{
  "encoder_arch": "resnet_bottleneck",
  "encoder_stem": "single",
  "fusion_encoder_norm_position": "pre",
  "fusion_encoder_head_dim": 16,
  "fusion_encoder_fused_qkv": false,
  "fusion_encoder_bias": "none",
  "fusion_encoder_qk_norm": false,
  "fusion_encoder_parallel_block": false,
  "optimizer": "cautious_adamw",
  "learning_rate": 0.0013,
  "beta2": 0.95
}
Rows from block 5 of the image encoder of a small model that answers yes/no questions on an image's attributes, named by matrix and row number. Rows with one number belong to one channel. Each number is 500 + 50 x the weight over its row's rms, rounded and kept within 0 to 999. All counts start at 0. Numbers have three digits each. After the name is the row's rms in percent of the matrix's.
After each channel's rows are labels from the 100 images, of 14976, where the channel reaches its highest value: "responds to" is what is common among them. Only what is clearly more common there than usual is listed. The data: photos of plants, animals and fungi (iNaturalist). In brackets: how many of the 100.
# convs1: 3x3 conv, stride 2 (encoder.blocks.5.convs.1.weight, 128x128x3x3, each kernel summed), inputs 0-127
# convs2: expand pointwise conv (encoder.blocks.5.convs.2.weight, 512x128x1x1, transposed), outputs 0-102

convs1.125 077:496568566558471586477499555479538537550542524556474545487555545547544556552551563543554559561556557551566562486546557554549551557550528547551534557547551561556550556532507526553552558552572560558544543561554556523551556560563541551545543550534566555525558558471479550553555559566550550497559551557561555557563553563553553520555548523560583556554512512522567550544547558542546544540536
convs2.125 117:392477509387474509505483428513469450478525530533476562560372450485504465480450560407432568466445563568524473479406474495477521503568480412489497480507416407548496501494414489454504457447371477517464522452484447556536453380422437526456454515526479492501470391503477505537502463491514509615447420515383465467465
responds to: class Insecta (69); phylum Arthropoda (69)

convs1.6 107:557458461439594489575561445570429504515503541444565509456458512476434440446439448437451446452447453441488438564438445455454516439439501512438538440456454518431515439510524543439535446461504462441500437445448448493451437444462438454507505436439490440527451440568584438439448504456436448555444437445440449466441439530533444466518441507446450442443557592458493451502436452505434433509542
convs2.6 082:466477487543453411527578425504478543454469470470555444460425473477488452552494373477548465487489480470434579486497455354475489443481492454463534574527479536415437594490519457490500454461523491491472389479509392437551406413485509558417420476534485446473467501414429424465479489496562529447464525515442453538455
responds to: phylum Arthropoda (66); class Insecta (65); order Lepidoptera (36)

convs1.115 083:469532545558457548461470559445570529508447478556441520486552504557569557563562546569553550549553547563557552453564557548552507557568449500562503556565558493567511561512523488567484554541579547562529572553555550514548562551536568549534512564570542561521552555448468566566548565508565558470554563555557554548556563505498560569492561476552485560552475475573558550447565546537569570507481
convs2.115 103:446467425526531318563458567498445495376503404515484571472479478512458575442496486511473543563488496464564472487508476496469601451527455457481425535510520488503539535543467477447596543544515529406569500474465484491540506493504444502528507537499577393479496479478520537511415439478501463475544482543472468530394
responds to: phylum Arthropoda (68); class Insecta (64); order Lepidoptera (31)

convs1.7 079:447569569551434576433451554437538523519505478560428523485559519550546556550555567546559562566557560548553562442548556556550526556552483521549495564551551522554522553512505480550516557560565565554525545558559557523553556564564542557526518550540555555485557561432429548552560556571550550445566549560555547561560552522509554522520552494564586553556459469532553553505544561527546551514490
convs2.7 119:425434502399456519545450446507483453487529532528481549569401441468483478487442542427420602464461566553518461461416450484469509495570457418487494454520436443530475523509423456458488462454398475560437513449479430543560446396429453553429389511533488484507441391478469472551488474497514509583427427524414449449468
responds to: class Insecta (68); phylum Arthropoda (68)

convs1.102 071:411531534533405556387408534386533477434486417534408443548531454517536536532533534528537536534533537529569535405532534528528466529534481442527419535532536449538441531463634428531448536526577534535474534532528532533525535535523530532480444530525569532396533530397396532535533566523531532406539530531532526532533532435421530498441533492536537535533414426517554532516531533482531536482423
convs2.102 095:506486486447459560526470438466489463446518610563435503525472494390459493480499552427485472447477536550541460417452418474430483462525465480571514444507498518502444509484443467474446468429442481506481508488446438542530456482483434500430503486531462522575418462488404486530539471518498516531432478463512426412508
responds to: class Insecta (72); phylum Arthropoda (72)

convs1.85 078:420509514513429508411387515417506447377465405521432415517516439511521513522520510514518513510510522519522514422515518510514471514518467425512365513518519420520426519422629364522422519505552514518467516513514516427510519508506514509461433515517531516331520513434416520517514551511517522414511518513514514514521514399384516501429518481519523513517407430510518512440518512460517520508394
convs2.85 107:446491497473390497500496487524483481464519556491494525521422413465447475468456445502488535496452510482525451398439438417458492421526410402513445464557464516479421608566523406526493519479457525506476573472436415466579392389402456560402487496574517461540404418382377403557518455496508455457445502571424438426468
responds to: class Insecta (70); phylum Arthropoda (70); order Lepidoptera (33)

convs1.112 100:435520520530444506435443529440532397428453421530461412495522405514534530532537528533525529527528530535511533439535530528529414535533447403530449528525526424535409534401370447532431530523515521535390532530532531435528535533522531529390397534534512532440531533460430533533529507514530530423528532530530533519532532421431534519414531457530508530531413443524501527456535526395533535397441
convs2.112 084:523556530458476478521299421437535505412432556508499469508521492459424419433485500352446393435452450559470435433514460492506536427550483511524481488575494477523410483523528444575449468521487517426462481516505486488567393510464479545496531503515417590490470475445406410533496533507584486582488545613507502481434
responds to: phylum Arthropoda (68); class Insecta (67); order Lepidoptera (36)

convs1.30 079:472558556557498480485483555485554446461461477556487456456554470565551558556557562554551561558561558557461563474557559559562481558554441479554501553559553488553471560446397490554482559564486558560462551558560560422558558560561549557456454555557458559486553561487497554555559478555555556474555556561559568556560557504493564544494558444558544556557487507547470554447557554453554554465483
convs2.30 109:429491451474441495571499492545470482473550518491486542478424383461463486506347472520440527515437557497525526438500506494436486493549421402472435489556436487514429553539491385490571500489458492484505545425410354531528431398426429542429459511510536348524429449458415384549459380466536470474479425507408434528469
responds to: class Insecta (67); phylum Arthropoda (67)

convs1.61 111:480450454438476492473467439476439464448488464438479458490451466451431442438436444439442443445445445435492440474435441446449479441431486463441456442446448463436458436462517460438469441449486452440470436443443444464450439448449435450463466440435485435453443442480477431434446497450435442468441434441441442452439438456453438449466438488441449441441467472440493451477435444462432432501464
convs2.61 089:505443543513477473495525436496536558482403456465542447490480487456504574586473447504596468517546551484404577460501541415555466470459543464400502498492528535390507429439493510531537450452530423461431410441532483494494548489514513576468451374405461539361495516430450491493549517562635613474465467512528494484536
responds to: phylum Arthropoda (74); class Insecta (73)

convs1.68 116:420545552526412584409424531404524440427467436535405427487549438548523532532524541525541535542531538528579529407526532540534445528529460434528440536545537435529432524434495441530441532544577551531442525537530534464536526537549524535440436525522575529430533530401413524528535580555528531415538526531531524554530529435435526534440525479534560532533430427539581536461526541439523525451439
convs2.68 090:531427525495534476516471468472501470536459522620426528520527507420436442486510538483492484447471502530491445513484426446471475426529506503583558471505498446489556429446472496437488500479501423505482487549485508588553590511509444494445547557499448514538453500535482510440502505439590554555474552594516525456481
responds to: phylum Arthropoda (62); class Insecta (60)

convs1.9 129:440556556557429527438451554434553501497429455552431502423554497547552554554553560554553556555555553552530554432554552555553484553552420496554483556549552488557502553498482470553489554556520554554504551556554551495555553560551552556500503557549529555482551556428433551553556524552554550440556554554555553553555556491483553543491553419553555556554448429545528553425553556502554556483466
convs2.9 104:459522446506457449593469498576406460425585525501485548510467480470372483453471469472447527486452536531565481451512468500417512516546376451547481514582484498529443572505511439470531478496491537470520513449413472513538486487441418491466527590518542367554488501467486439528437425434517448480505488491471437501416
responds to: phylum Arthropoda (63); class Insecta (60)

convs1.99 096:413540543528402606407418527398519448435456437524392437457536453540518527528521534519532531534526533526604526396522527534530454519518456448526439530533531447526441520443535441526444529537593540525456521531525532464529522528542523531452448523519601525430528525385409520525532605546529532411530521525526524538524526440439521520450522476527562527526426412527601531449521530450520521458440
convs2.99 089:500433558477542483516451438478505479537478521628431529550513519406463443510499540469512440439477538548483447501471441388485467435540511482535549471492480427486548445445475516432529483464481389507504490550493481585520567491501454526437512540495442523506443481525499522425494486448595564538444566589497536446507
responds to: phylum Arthropoda (71); class Insecta (70)

convs1.118 091:415546547524392586397418528383521447440456438531376439470549443542517525525521535520537531536528531524580524394523527535528446522521446442523445532539537441523441520443499444522444526539580548527444520530527530463532522531548521529447442520519581521441528524379401515520530582554523527412533519527526521549527524439444520531447519468526554524527429414533578530437521534445519520448437
convs2.118 091:523435528482534483509477455471481465547484520622439525540534511393440448492515542480500475441473523526478439516475447442467470419545496502580559468502494450493546451464469494437492494462499414519493484550484502580552572510503453505447523554501436521555444504531482519438496512438582550553474565610522529451490
responds to: phylum Arthropoda (68); class Insecta (67)

convs1.96 132:414534535532398568395405535388533458427470427534390436488533448528529534531532535530535533535536536528572533393533534534531464534531471438532426535532530438535442530443552424530441533534560536532461531536534535474534533536537530533458444532528568532411533535392399532531534556532531533404536528534531529535534533434427530518441530489535545533532420420528568533465527535461530531478429
convs2.96 092:500465499476469544492467435475488481484488559571417495501489547333473491482513532423464462366481512543475500415517473476484542464590437482547517479564469510479469529474456484504444482451360495488508460451528478527542426476445380534489478474518420521525459489478442483503545497543531552512453486596504457420520
responds to: phylum Arthropoda (67); class Insecta (65)

convs1.107 046:493448446474529354526521471492486517512415511467494523316464536469489462476481455477466462445457447486358475484484464455467520473487393532480540468473475508480548488511408529484531461451396452469541472458467451446460476455449485457531535483487354482502454466502537484485457378433484474502463486465468475456473474537528471486527480399457410462463538501486355460363490461519494487515514
convs2.107 114:395437425483469455535418497561470429470506442510538489487417454491458553488405447547469528562485507419526451466513524521432576449538444382440407557598469466460408563571499405474588570537507487494538512478447441445556423430527471562500465541531528399506477520453423392542490411518561434502517493526442408544457
responds to: phylum Arthropoda (67); class Insecta (66)

convs1.32 063:441568563553429604422445557423528521525547486559422521487551513535534560542552567535550558560556556538580561429541557556552519559537526518544497557541545522547516550513494491543516552561586556557524530560556556513548551563566529556526518547532578551498558562417426535546561574567541549433563545559554543551564554524510554502521547518560585550547465487509577549545533550528533535508504
convs2.32 117:411451513353466517537453436505484437488532532524486565561402444468490471484441562412428592460463560558520473477402461481469516499565470418501495460514434425541487516499394469461506457453396485580453522453478432547544449396424450571429397514528501501504433391486475486548497470498512522556429415530410451436483
responds to: class Insecta (64); phylum Arthropoda (64)

convs1.81 104:484456456438488487479475442488431471453488472438485462477452475455422437437427450436447444445443445432485437485437437450446492435430481475439467444445446475429469430469530469434476435453483456438482428447446447473452431449460431449477468433432484436455442438483480425426445487461431438478444432440442437463434438469466428445476431486441442435443476479443483447476434453478432426514469
convs2.81 086:519403507511504454495527439493517535476412479457547448472486491438513570564482444507587511526541547465422571440490530415533483444464528487412497498521527521384517445450499490526493462444527408469434402436513476517534564484524512580457436377403443541382482518404454486495537532530627605448471474517533482468506
responds to: phylum Arthropoda (75); class Insecta (74)

convs1.97 031:425496513544439446432437530402545525465407402528386496347516471510548529540541514557522518512529507542467528398547531504519472540552396469543456530536531414537491544488551417547436521493494508545537548526516515513520549524493541507540492544549478543436516528396422548546511484462537523403530545523529543513530539447430528531447537426524438535530418429546454508388555507537552552521392
convs2.97 118:420462444462477466573419496636454453442498464487543510476428420490424574494397451518488540540489525456558456453530472499424568475519434407441422535603411474459426578568477421471543593512505510463554519490388423464540450436491459548475467529537528410476420514465481411542459415525541451529513477520446416523461
responds to: phylum Arthropoda (69); class Insecta (68)

convs1.106 061:462571573553442576443471554444517556555518507563438552468564536550533554545545568534558559562553565542548564447540559557547544555541497540545527561556551547550544547537509512546547556561556565556555532563552557551551551563564531551557544541525547548511561555433438540548554540579541550454564548560556544566562548555539545510545543486562592549550485484518542550525537560559540535533517
convs2.106 121:419453498404458516552461438514474467474527523546473549567378447473483465488430561411429592469441558560518456470414456479468510498564461423495500446509418433530474509500449468441487451455411477531442507457477437549555463386410461533435431515532482464513452421475470480540489474491511506604438423496409445451479
responds to: class Insecta (67); phylum Arthropoda (67)

convs1.23 135:442555556554435527441454553438556501496431457554437500425554491551557555553555556557551554553557554552532554436555553555556478554555425494556482555555554484556498554495486467554485556555521554553500555554555552499555557559554556555499498559556528555483552557435438554556555522547556552442553554554553556555555555488481555552487556425553549555553448434553527554427554552500557556476465
convs2.23 106:460525460508467446582469504576411435429594541501466541510487496470369479433482467470457532481444539531576479454519477503419518502545372468559496511579484494532453567501502453473528484498495539477520519455428464506544486502429412484485531579522546419580495503468497451525444437412517447481513504491483456499402
responds to: phylum Arthropoda (65); class Insecta (62)

convs1.79 094:418528535545415509415419544411561487465420424539407479430537471539558542546548537554540540538543536547515543410553543536541472547552414466550441544545540450551482549473502422546450542537521535545493556540539536478539552545530552543490472551551518549446537539408417550547539517509551542413542548539542550537543546456441545551458546427541503548543422419551513541421552537492551558478428
convs2.79 106:470496420473464441572470496575428493425534512469509538488476432487369524475425454498467533537465546467564512431530460474429539489524429441499439531630473508488437582527497440467539523497488524447544545481351402479533483498462435519465496551535548398501447516455471417552444391487523438467506471507488430498436
responds to: phylum Arthropoda (61); class Insecta (59)

convs1.37 082:431549552548412589402417546416541496468511446551422482529548485538544549543549555541549551554545552546583553425541550543543500551543509483542446553544545478550479546478527441546481547545573549552499542554545545503542550550547538544496484543537583545420550549424401546549550567548544546419551548549549536546553547468458546522480542516554569550546427436533575543520543549498542547506453
convs2.37 115:466434510385419525528447430509500453496511546543473523570447461462468479478443543433430533477468560570520455465406426469455494474535457438524498436509440455516468510508452454475501474451386492567448510459466431530555455446433428558402433503550485502534403409473467477550486464493508501539408462500456458390476
responds to: class Insecta (68); phylum Arthropoda (68)

convs1.39 133:486455449439481475480477438481436468456489472436482462484448474446435439438433446438442439444443441434478436483436436447446480436436483469440466442441445469437467434467511471435473439449475448438477433444443444472445435445453436443473471437439474437461441439481480433433442478452436439478442435442441439451437439467466435445471434487437442438440475479439476443478434448470436433496472
convs2.39 091:503433521510490461501539438488551547488405476463549438479484480451497562596470442514592488514561555477407572467496549410548465474451541477408506500482534540376518418436528502536525459452530421466437409445519474506509553491519506601463450373413469520358482526419454495487575535570613612475459470504534488502540
responds to: class Insecta (63); phylum Arthropoda (63)

convs1.53 068:417530530543430498427433543422548463438442413541422450405536454537551540547545536551539540539543538546499540416552540538541462541547428448546432540544541424547459548452501414544428537530493536547476553542543538465541544544533549538472456544548507547423539537419423552544536494537538533420543545540540542539542542434427539541436546455538517540543421425546491535433554542470550549483411
convs2.53 115:432480425463446489566416491613472495461507510483524510487449421486395517472410446465468532522466533442560458435523458489437541496517437402458438541608437478461385593573512422475564556510474516457524542502381420479545439443492469551446473524580532447530443530449461374573464412510545441518490485520457426502465
responds to: phylum Arthropoda (67); class Insecta (65)

convs1.24 035:468561556561511431512499551480532487459409471550487478367549490539557547556545570553546558552559552552424552476550551558553501553553400491547501549548557468543496557473456474548468552566458552559506556560561559458555553565540545550504487545553422557494556557493502556553553450558546550483549552552558563545555546504487552542486550432557513554565506483553426545387564553501552556514465
convs2.24 112:412471416468480440546439517617436448456512468502526526464436420485493568495400468530482557546473503442577491476544512511409562490521451416461380535578464469474473537569491432496582613532467502451545515462390431492538435436472467541491485524525545406481442492459437470532453400507494442486530462519428423521462
responds to: phylum Arthropoda (69); class Insecta (67); order Lepidoptera (31)

convs1.124 103:559456458440604488582563445571439504526503547447569516459454517475440442446442447440453446453447454444489440566443446454454519441441496519443547445456453526434520439516508548441543445458507459442504439448449453490453436442459443454509507437446488440540450440571591437440451506452440450559445437444446455462441441534536445476526443508444451444447560599465493455501442453507440434509551
convs2.124 083:462477479542460425528561423518467541457488454472560440438412477500472450543497369475541459488494492470445568486499445359471496443492491448464524575540474533407421589525529457474511468465525483488472396494507397443568407417493509555423418460542488436496457497421430408462454492496553519455466532534444455537448
responds to: phylum Arthropoda (71); class Insecta (70); order Lepidoptera (38)

convs1.65 096:412536533515400582402410519392515436422458425518390419462532429531514517518513526509524522525520521516577516397516515522519435516516448424517426523525528426517424512427494426517430520531573535514434514523517519452525514524537519521434424514513575515423520516385402515515521581541517521410521514520518516532515514422427512518431513464518548516520419410522573524447517526435515512438424
convs2.65 091:524440537488531481509483454456490473540484527629439523534531500402452447493518532472502459435475530523474442511462440419471466442527504494568558460498475442488547444464469499444510493464502416511495491547484488594552578509493456510434534553496426524552436507524482520440498498449583546546466559597512523443498
responds to: phylum Arthropoda (66); class Insecta (65)

convs1.17 125:484451452436483485479474439481435470457490473438484464488448472448430442438432445434442440442444441436486440482436437447447484438434491470437468441439445471435467434470521468437477442451486450437480432440444443470446434444453433447472471436434482435461442439484481430435441489451436441476439436443439437455438440467465437444474435492441438438438474481439486446480431442471433431501474
convs2.17 090:506429527508489463494537438496549552484413479463553439477483483453499572584470442501593481517552546477405570458494541408547471473447540475401504497482532533376516418442512504539522466458531415471441407449518475503514548490522514589459446374410465526366482527425461500490574534556618615474457474507533484492535
responds to: class Insecta (69); phylum Arthropoda (69)

convs1.82 119:416534537521408580406414521403519438418463421523407424475533424529518522521518529517528524529522529523584520404521522526523436522521457423523422526531528420521422516426514424525425525527579535521438518525521525452523518527536523525437427517519578520412524521405411519521522583543521524408524519520522521536520522416418519520424520472525549521521419421525580527457521526439520519450426
convs2.82 090:509430553507538465523436460438496464539482525638408531527523523395439447476517541476503459443468519549479427492481442408471471425523502478547545470509475446474555447432455513438510490465494403506497481547487501584548564493489460518450530544464461536516460484524502515434497481438604534522469575580505531439492
responds to: phylum Arthropoda (69); class Insecta (68)

convs1.16 093:414497496493425499408392498415487434391446395500422415456498425495497495500498493497500497501493503499507495417497498497495444497500439416496373494496500413494415496417576368498412499498524499494450499497498501410497496495499501496441425496497519498346497496428414500497498527515495501404497495497493493500499492399384494491421500456497531492496398422494501499426497497444498497476389
convs2.16 110:465479504467395517495486488543471473466521557471488528533454384463449465454442437511501551496474505479520463422457418400462489419516432425506442465554453497465412613577531412522508532500464538512482560467397383470569395426437462567378488500576508473541385443406401413585530412515510464457421502568459470434479
responds to: class Insecta (65); phylum Arthropoda (65)

convs1.123 084:438526528526448528426405535415522450395481420533428425502530443518532531535535527532530528531525534536547527418533533524531483527533476435532389526529536430529437534427644386531435536523572530531469533530531535439528531527527531527457441529532555529357536532428441536534533570527531541419529529530526527529533529408397532512438536507536541531529431459518536532441530526460530534513412
convs2.123 106:466529492490433485462510471544482465459505575509503514527445454448464473469467447465520507473459488475531463404398414415465484434477398453537466480546470504472454587563511406498470532480422533481481560462460446466553384422420462549463504487575513496586465394400345492540551425500527465483464508597442450405485
responds to: class Insecta (70); phylum Arthropoda (70); order Lepidoptera (33)

convs1.58 104:416536537521400594394405521389517443418497428526396427518531438532521519522517529518528527530519529522594522394518520526522449519523492429520425526530527431522433518433531424522436522532574535523445518527522524474525520525539521524439438517517587521409526517394401517520523578545523518402528520518527521537523519420422518523436517505525551522520417425528594526488522533441518519459428
convs2.58 088:512411538484511485528418429475521477538437529612385516548514550385433445467504547458492455427454507549484444496506426440495463442500511477552556458511476407443530410432458502447530476447466425470502445529508507553542538490498399540466535531474429536517474491507483510438495471455581578532465570587505531396466
responds to: phylum Arthropoda (72); class Insecta (71)

convs1.4 120:505446445435534524528514436522440497501507497438525501471442488452433438436432440433442437442439441431518436514433436444441500437436506494435514438446441487430508430497506503433491434448502448437495437443440442506445433441448434442495492431431510433516439434529527431430436507449430438512439429436438436452433437507500433452494432506438445436439515541453522444509433444500433428524502
convs2.4 088:492448479515466427534531427488486533440375447447557400478467512489561550533504394445568443513518484522458561504471522422499492469472481488443586583460502512390500456449497488492499443486507471461443364440556497474518465436516548568451423410483404474427496499447464466438498517583563475477479473469480445510523
responds to: order Lepidoptera (31)

convs1.34 035:519420439467548370529531466493483500485434497463500501317456510435476456473476440485455459442453454481389461498481464444450501466485385517470538461474465480477533475486484521483517466423468446471518489450452447460445480451421476444505506474486397478473460461504549485480449422382466464495457474456464458444464468528510471461504472414458349467463534529463386444369483439512479489499499
convs2.34 117:398443437486465494564381482555470446473519454495553487493409438517441556496405454522458543568484526430514447452500485512450583455536433373427437536569445449473390552562491411454563599527518490504532526477438452447544455423514466568473450553535522395500473511466448373540485434519548447517506487536428412533453
responds to: phylum Arthropoda (69); class Insecta (68)

convs1.14 099:453520521534458523446424534440546427383472438538449401560525428523544534543540525536535530529533535537529531443537537527533456536543488414537397531536530417540419537409535403541420538524568521537442544530534536420527540527518540528428418538541532538373536530450455541541528566509541537442531539531533533523534536403399538522418539490534510539533436455535524532469542525427541545475422
convs2.14 103:458511464496409486568480462491466497480495524459542499470428426467473506494423463542447568491429491489508472397490455406446523459531424437475415503558493483495408547564488391472549526476454545503568568457434415459583427416449452572420458462534528454524396462397391334556443401497517447472467443517463366490455
responds to: phylum Arthropoda (66); class Insecta (65)

convs1.52 127:551454460438588476570553444565431491506505539446562503454458508470434441445436448433450445449447450441474441562436443450449510439440496509439532443451454516430512437502518540439532444455486460443496436446445450489451434441460437449496497434438468437521446440565574437436446483456435449550444436443441445462440440522526438469520438506446451441443550584455478446492436454494436433510537
convs2.52 083:463490472545463418517557431505476510442453480453581457454430471461492478540474359501566467491515447431445566508486463344479505437490509450479520572543505541424461553501513463491458464445496470505429391468513400459598434436497509563445447443518511446448479477386427451471489506493513562475465489530458487530465
responds to: order Lepidoptera (37)

convs1.127 085:422552559545418594410422547414530507484514445552412495515553491546539549545548552538551552556548557545589554421543549547543501550545506487544461550552547490550493545486517451549483550548584556551511539550546549503547549552552537548505490543531583546449551548410409542547551574552544548421551543549549542557554546484474550525491544511553574547548435455530589544523540553515542539503458
convs2.127 116:450426504390429519540453444502489464493511538534478541569427459469475477481442538432420551470462559556519465453408434473467503485552454418501504445516434451518470507509444450469495471456394485566435504457481425534548445424434433543411421511549487495512418383475464467559494468497512504544415440520439455400469
responds to: class Insecta (67); phylum Arthropoda (67)

convs1.8 122:469454454440473493467462443471438465447483458438466455485451463448435444440437449436443441448445447437490442471437441449446479442435482461438453443440447463437458441459521455440463443452485451440470435445443447468450438447453434448464460438434488437452443443470471436436447493453434442467441436441443440448444439457458440442465440486443450440443463468440490451471434448465435434497463
convs2.8 090:513433539511474465492524441488545567476405471470548443487490484448515580584469442509595475521548550474409572462493535415558465470449544474402511503489511527377509419433506508534546453459527422455438411440525476499499549496514515572458451383409451540368496517424451489493557526559630616471457461511538493486532
responds to: class Insecta (74); phylum Arthropoda (74)

convs1.25 110:485448451436481490479474440485436479459486474435483468487447480449433438440432441435440436444445441437493438485436435446446497437430486475440469439444446475432473433473536470436478441450490451437487431440439442474447436447450434448481474437436487434460440436486479430433444499448435440479437433441441439451435437470468438446479434494438440438438475475440494446476431445479432430517473
convs2.25 088:519403529518506461495529429507535538479412486443548442478483494447506569561472447496584493525541542473412569445494530406545479463460536481407498499504536524382527429447497497526515465458518406481433406445525481507516554484525514590468436371402441537374488518417462499486543530533635616461478466518531487476524
responds to: phylum Arthropoda (76); class Insecta (75)

convs1.1 087:411536539519397603400412521388522444431454432522395436450533443528515523519516530518529522529521525518600518391520520527527446520513443440520435526528531436521439513441522435519443522538593535515441515523520521467524514528537520530446443517519594518424523521391402511517524598544519523406526516521521522539515521427428520519440518461517553521520421412520596529439515523448516515463441
convs2.1 091:513436554482540474513475438467498481542489528627424526550524503407467440499504524473502453440479530534483447497460440394482464443532515492543551462495474437481549444460466506435529487462493399504502486549482480598515571503496450512428528534497434527535444491523489529424484493443584552538450548597505528434508
responds to: phylum Arthropoda (67); class Insecta (66)

convs1.44 100:406529529517401575406412519395519435420438420515397423439526427523510518516514524512526520525520522515571515400514518523524431517511431421516423519521520426519424509426490427516429523525566526513433511521515519457523516526531515522430424517515570515415520514398407510516525573539519521410520513518520513528513517422423515508426514446517550517516415410514570524428509521438512513440423
convs2.44 090:513442547491538473510485451462500466545479527612435528539530503406463441497514521484501458451476530526484449504456436388473452437517519499562559461490484435479562445465472509434524488465500420498491480555479483596527589508487467506429536547490437525539432499525492524435481498439581551529453560573517526450509
responds to: phylum Arthropoda (66); class Insecta (65)

convs1.54 069:507563558548483577490514551483533556565561547556477567487553551539534553545550563539551557559558557542550562490540552556554554558542541561542554558541548577550557549547504548547569556564558554549556537559553557533551549557561537555560555548535548548553554556479485541548557546557545546502557545556552549549560547574571557514565541535555574548549525533511551551558536556561540538532566
convs2.54 117:394475518367475508518483439518475440487534534537478573562380443476510463479430572409436561459445562573525473478382468481465523490568480417500500471505436401548501492499383491447509454444398477534461538461475443575532463383412444528446456508528499494507449395502476514550495465478514513574445420513379459468479
responds to: class Insecta (65); phylum Arthropoda (65)

convs1.119 079:437557550547418584412416545421542487458528448556437470552546474533547549548548554542546551555543551550578554436544547546539494549551522469546434554539543479555472546465525433549474549543573546550493542550543545493541551553549542543486473545539577550415550545432409547550545568548550544430555549545549540545554545464454546523470545529553568550544430443530578543537544545490548547499452
convs2.119 113:468450508389414524525434420507498444496507539549467525590458469457461479469461545432429530476472559583520438473410427472451489464528459447529502439510444451520475504506449459467497473450385494558451517467461432528543461453437426546399444499561480512538410408478475479539495458490510500543419478489461466385461
responds to: class Insecta (68); phylum Arthropoda (68)

convs1.35 071:451545552557443548432452555420553507489439462553414497494548480544558556556557552560553552556555550553560553425557554551550472555557450476559480554553552464556489553496504469555459555551568552555499563553549551519550557552549561554506494557557554556513553552421444559554552566522555554449551555550554545555551558469469555552457556479553515557555452458557558554453555548509557560471470
convs2.35 102:465482427516529337564471558491445471372505382516477553462502468498470556461518517484466528539489504492560439508511480519482600466522458495503440527487513478513546530541461505441596522555517546409561508480463503496542518515492467481538525551494567392482490497495519536512403439457502460477559504543495478529391
responds to: phylum Arthropoda (69); class Insecta (65); order Lepidoptera (32)

convs1.117 077:466547552559454543452469558440561523515452481555430517488553499551565557561561553564554553553560551557558556444565558556556482557561453500564498557559557488563510557516501487562485557548565552557519564557560554520557563557547562554525514563565550561533552560441461563560558559517562553464557557559558554555555561492501559562486560486552507560561471474563552557458561554528562561480488
convs2.117 103:466482425522537317558465564492450484377507399518473560470501475492459566443517499499460528555500505493555460502510487510483600470526453484507436525504521487513553539555457492449594543561518548414566508489477502489547505519486459493536517539482567403485489504492524540513412450472507460466554515541505472528397
responds to: phylum Arthropoda (66); class Insecta (62)

convs1.60 083:464462458439467519460454446467438451426472452441464440468455455456430448444440458438449452456453457440514445467437446457455478447433471449443440448444453454443441435444528443439454447461507458440462432451450456459458443456459438456455450440434506440432450447468462435438456517471442450458448437452444445458446443443444444438457441478447462445448456460431515456457434457452432433504452
convs2.60 086:508420546512487451481527436494518555468400446476537461488485495437502558571477448498579479518538560482416565444496535411555462459466540468411502498498503517400518451454486508524533457462527392471426412423531483517498557481517515566464436377405439559371499514421446487482561514545647593467468464540529496465516
responds to: phylum Arthropoda (74); class Insecta (73); order Lepidoptera (32)

convs1.56 087:437561556552432602430435553428540502490522466553426498514553492547546554545554561542552555558557558546586560431546557551549503557546504493547476555545546493551490550488501461548487554556590554551504544553553558489548550556557543552502492549539591549479555556421430547554555581553549552438554549556551550549559555489483557531490549518556571554551448471528586552521542551508544547495473
convs2.56 115:421444516390461520520447440507492441491527535517476557571410445466479477475449527423423573460466563549510477462432456484461512496564463406492491471522427422547485517504413462477512465448382478580457515437488434532547435403447425559429400512528495503504441381481461471579495457509525510552421413535425452432469
responds to: class Insecta (69); phylum Arthropoda (69)

convs1.59 085:469461461439476514466461442468434462447486454439464456471455467458430440441428451434445442454441450436509437463436438449447488438436483465440459446447448464437461431461531454435468438457505459439474433448439444468451436448466436451466465435434506438450443440466471429434445513467431442464445434440443438466438439459457432447474433484442460438442466479451512449474434453468432426513458
convs2.59 084:512412509513484454486517443499501547469413456478523474487473503439508562560488453502587498523531543466419569441492527420541475447471529478407492497514493521396507455460483499518509473461532392477419404428531486513513551477515514566458436377395453554386495519416440482490550519543638599467478469529530485454520
responds to: phylum Arthropoda (76); class Insecta (75); order Lepidoptera (32)

convs1.3 097:406535538517401592398411519386517440423459426520389429461534436529515520519519525514527521526519524518586515389518520526522438518516454431515433525529525428519434513436503429517435522534579536517442518521521521460525516524536519528439437515517583516421522518384403514518523584545517522401521516518523519537516520422427518518437513468520548520518423412522586527450518524440515517451431
convs2.3 091:517442553486529479515467456456493473542486518633424535535527504414445452491509532479514464439481515528477436501472442417475463423537501499571558456503479442483541445468460495435509491466500412510495483542492490591540576504505448528439534538507449520531440500530481513433490503457586561548466561597511523433498
responds to: phylum Arthropoda (66); class Insecta (65)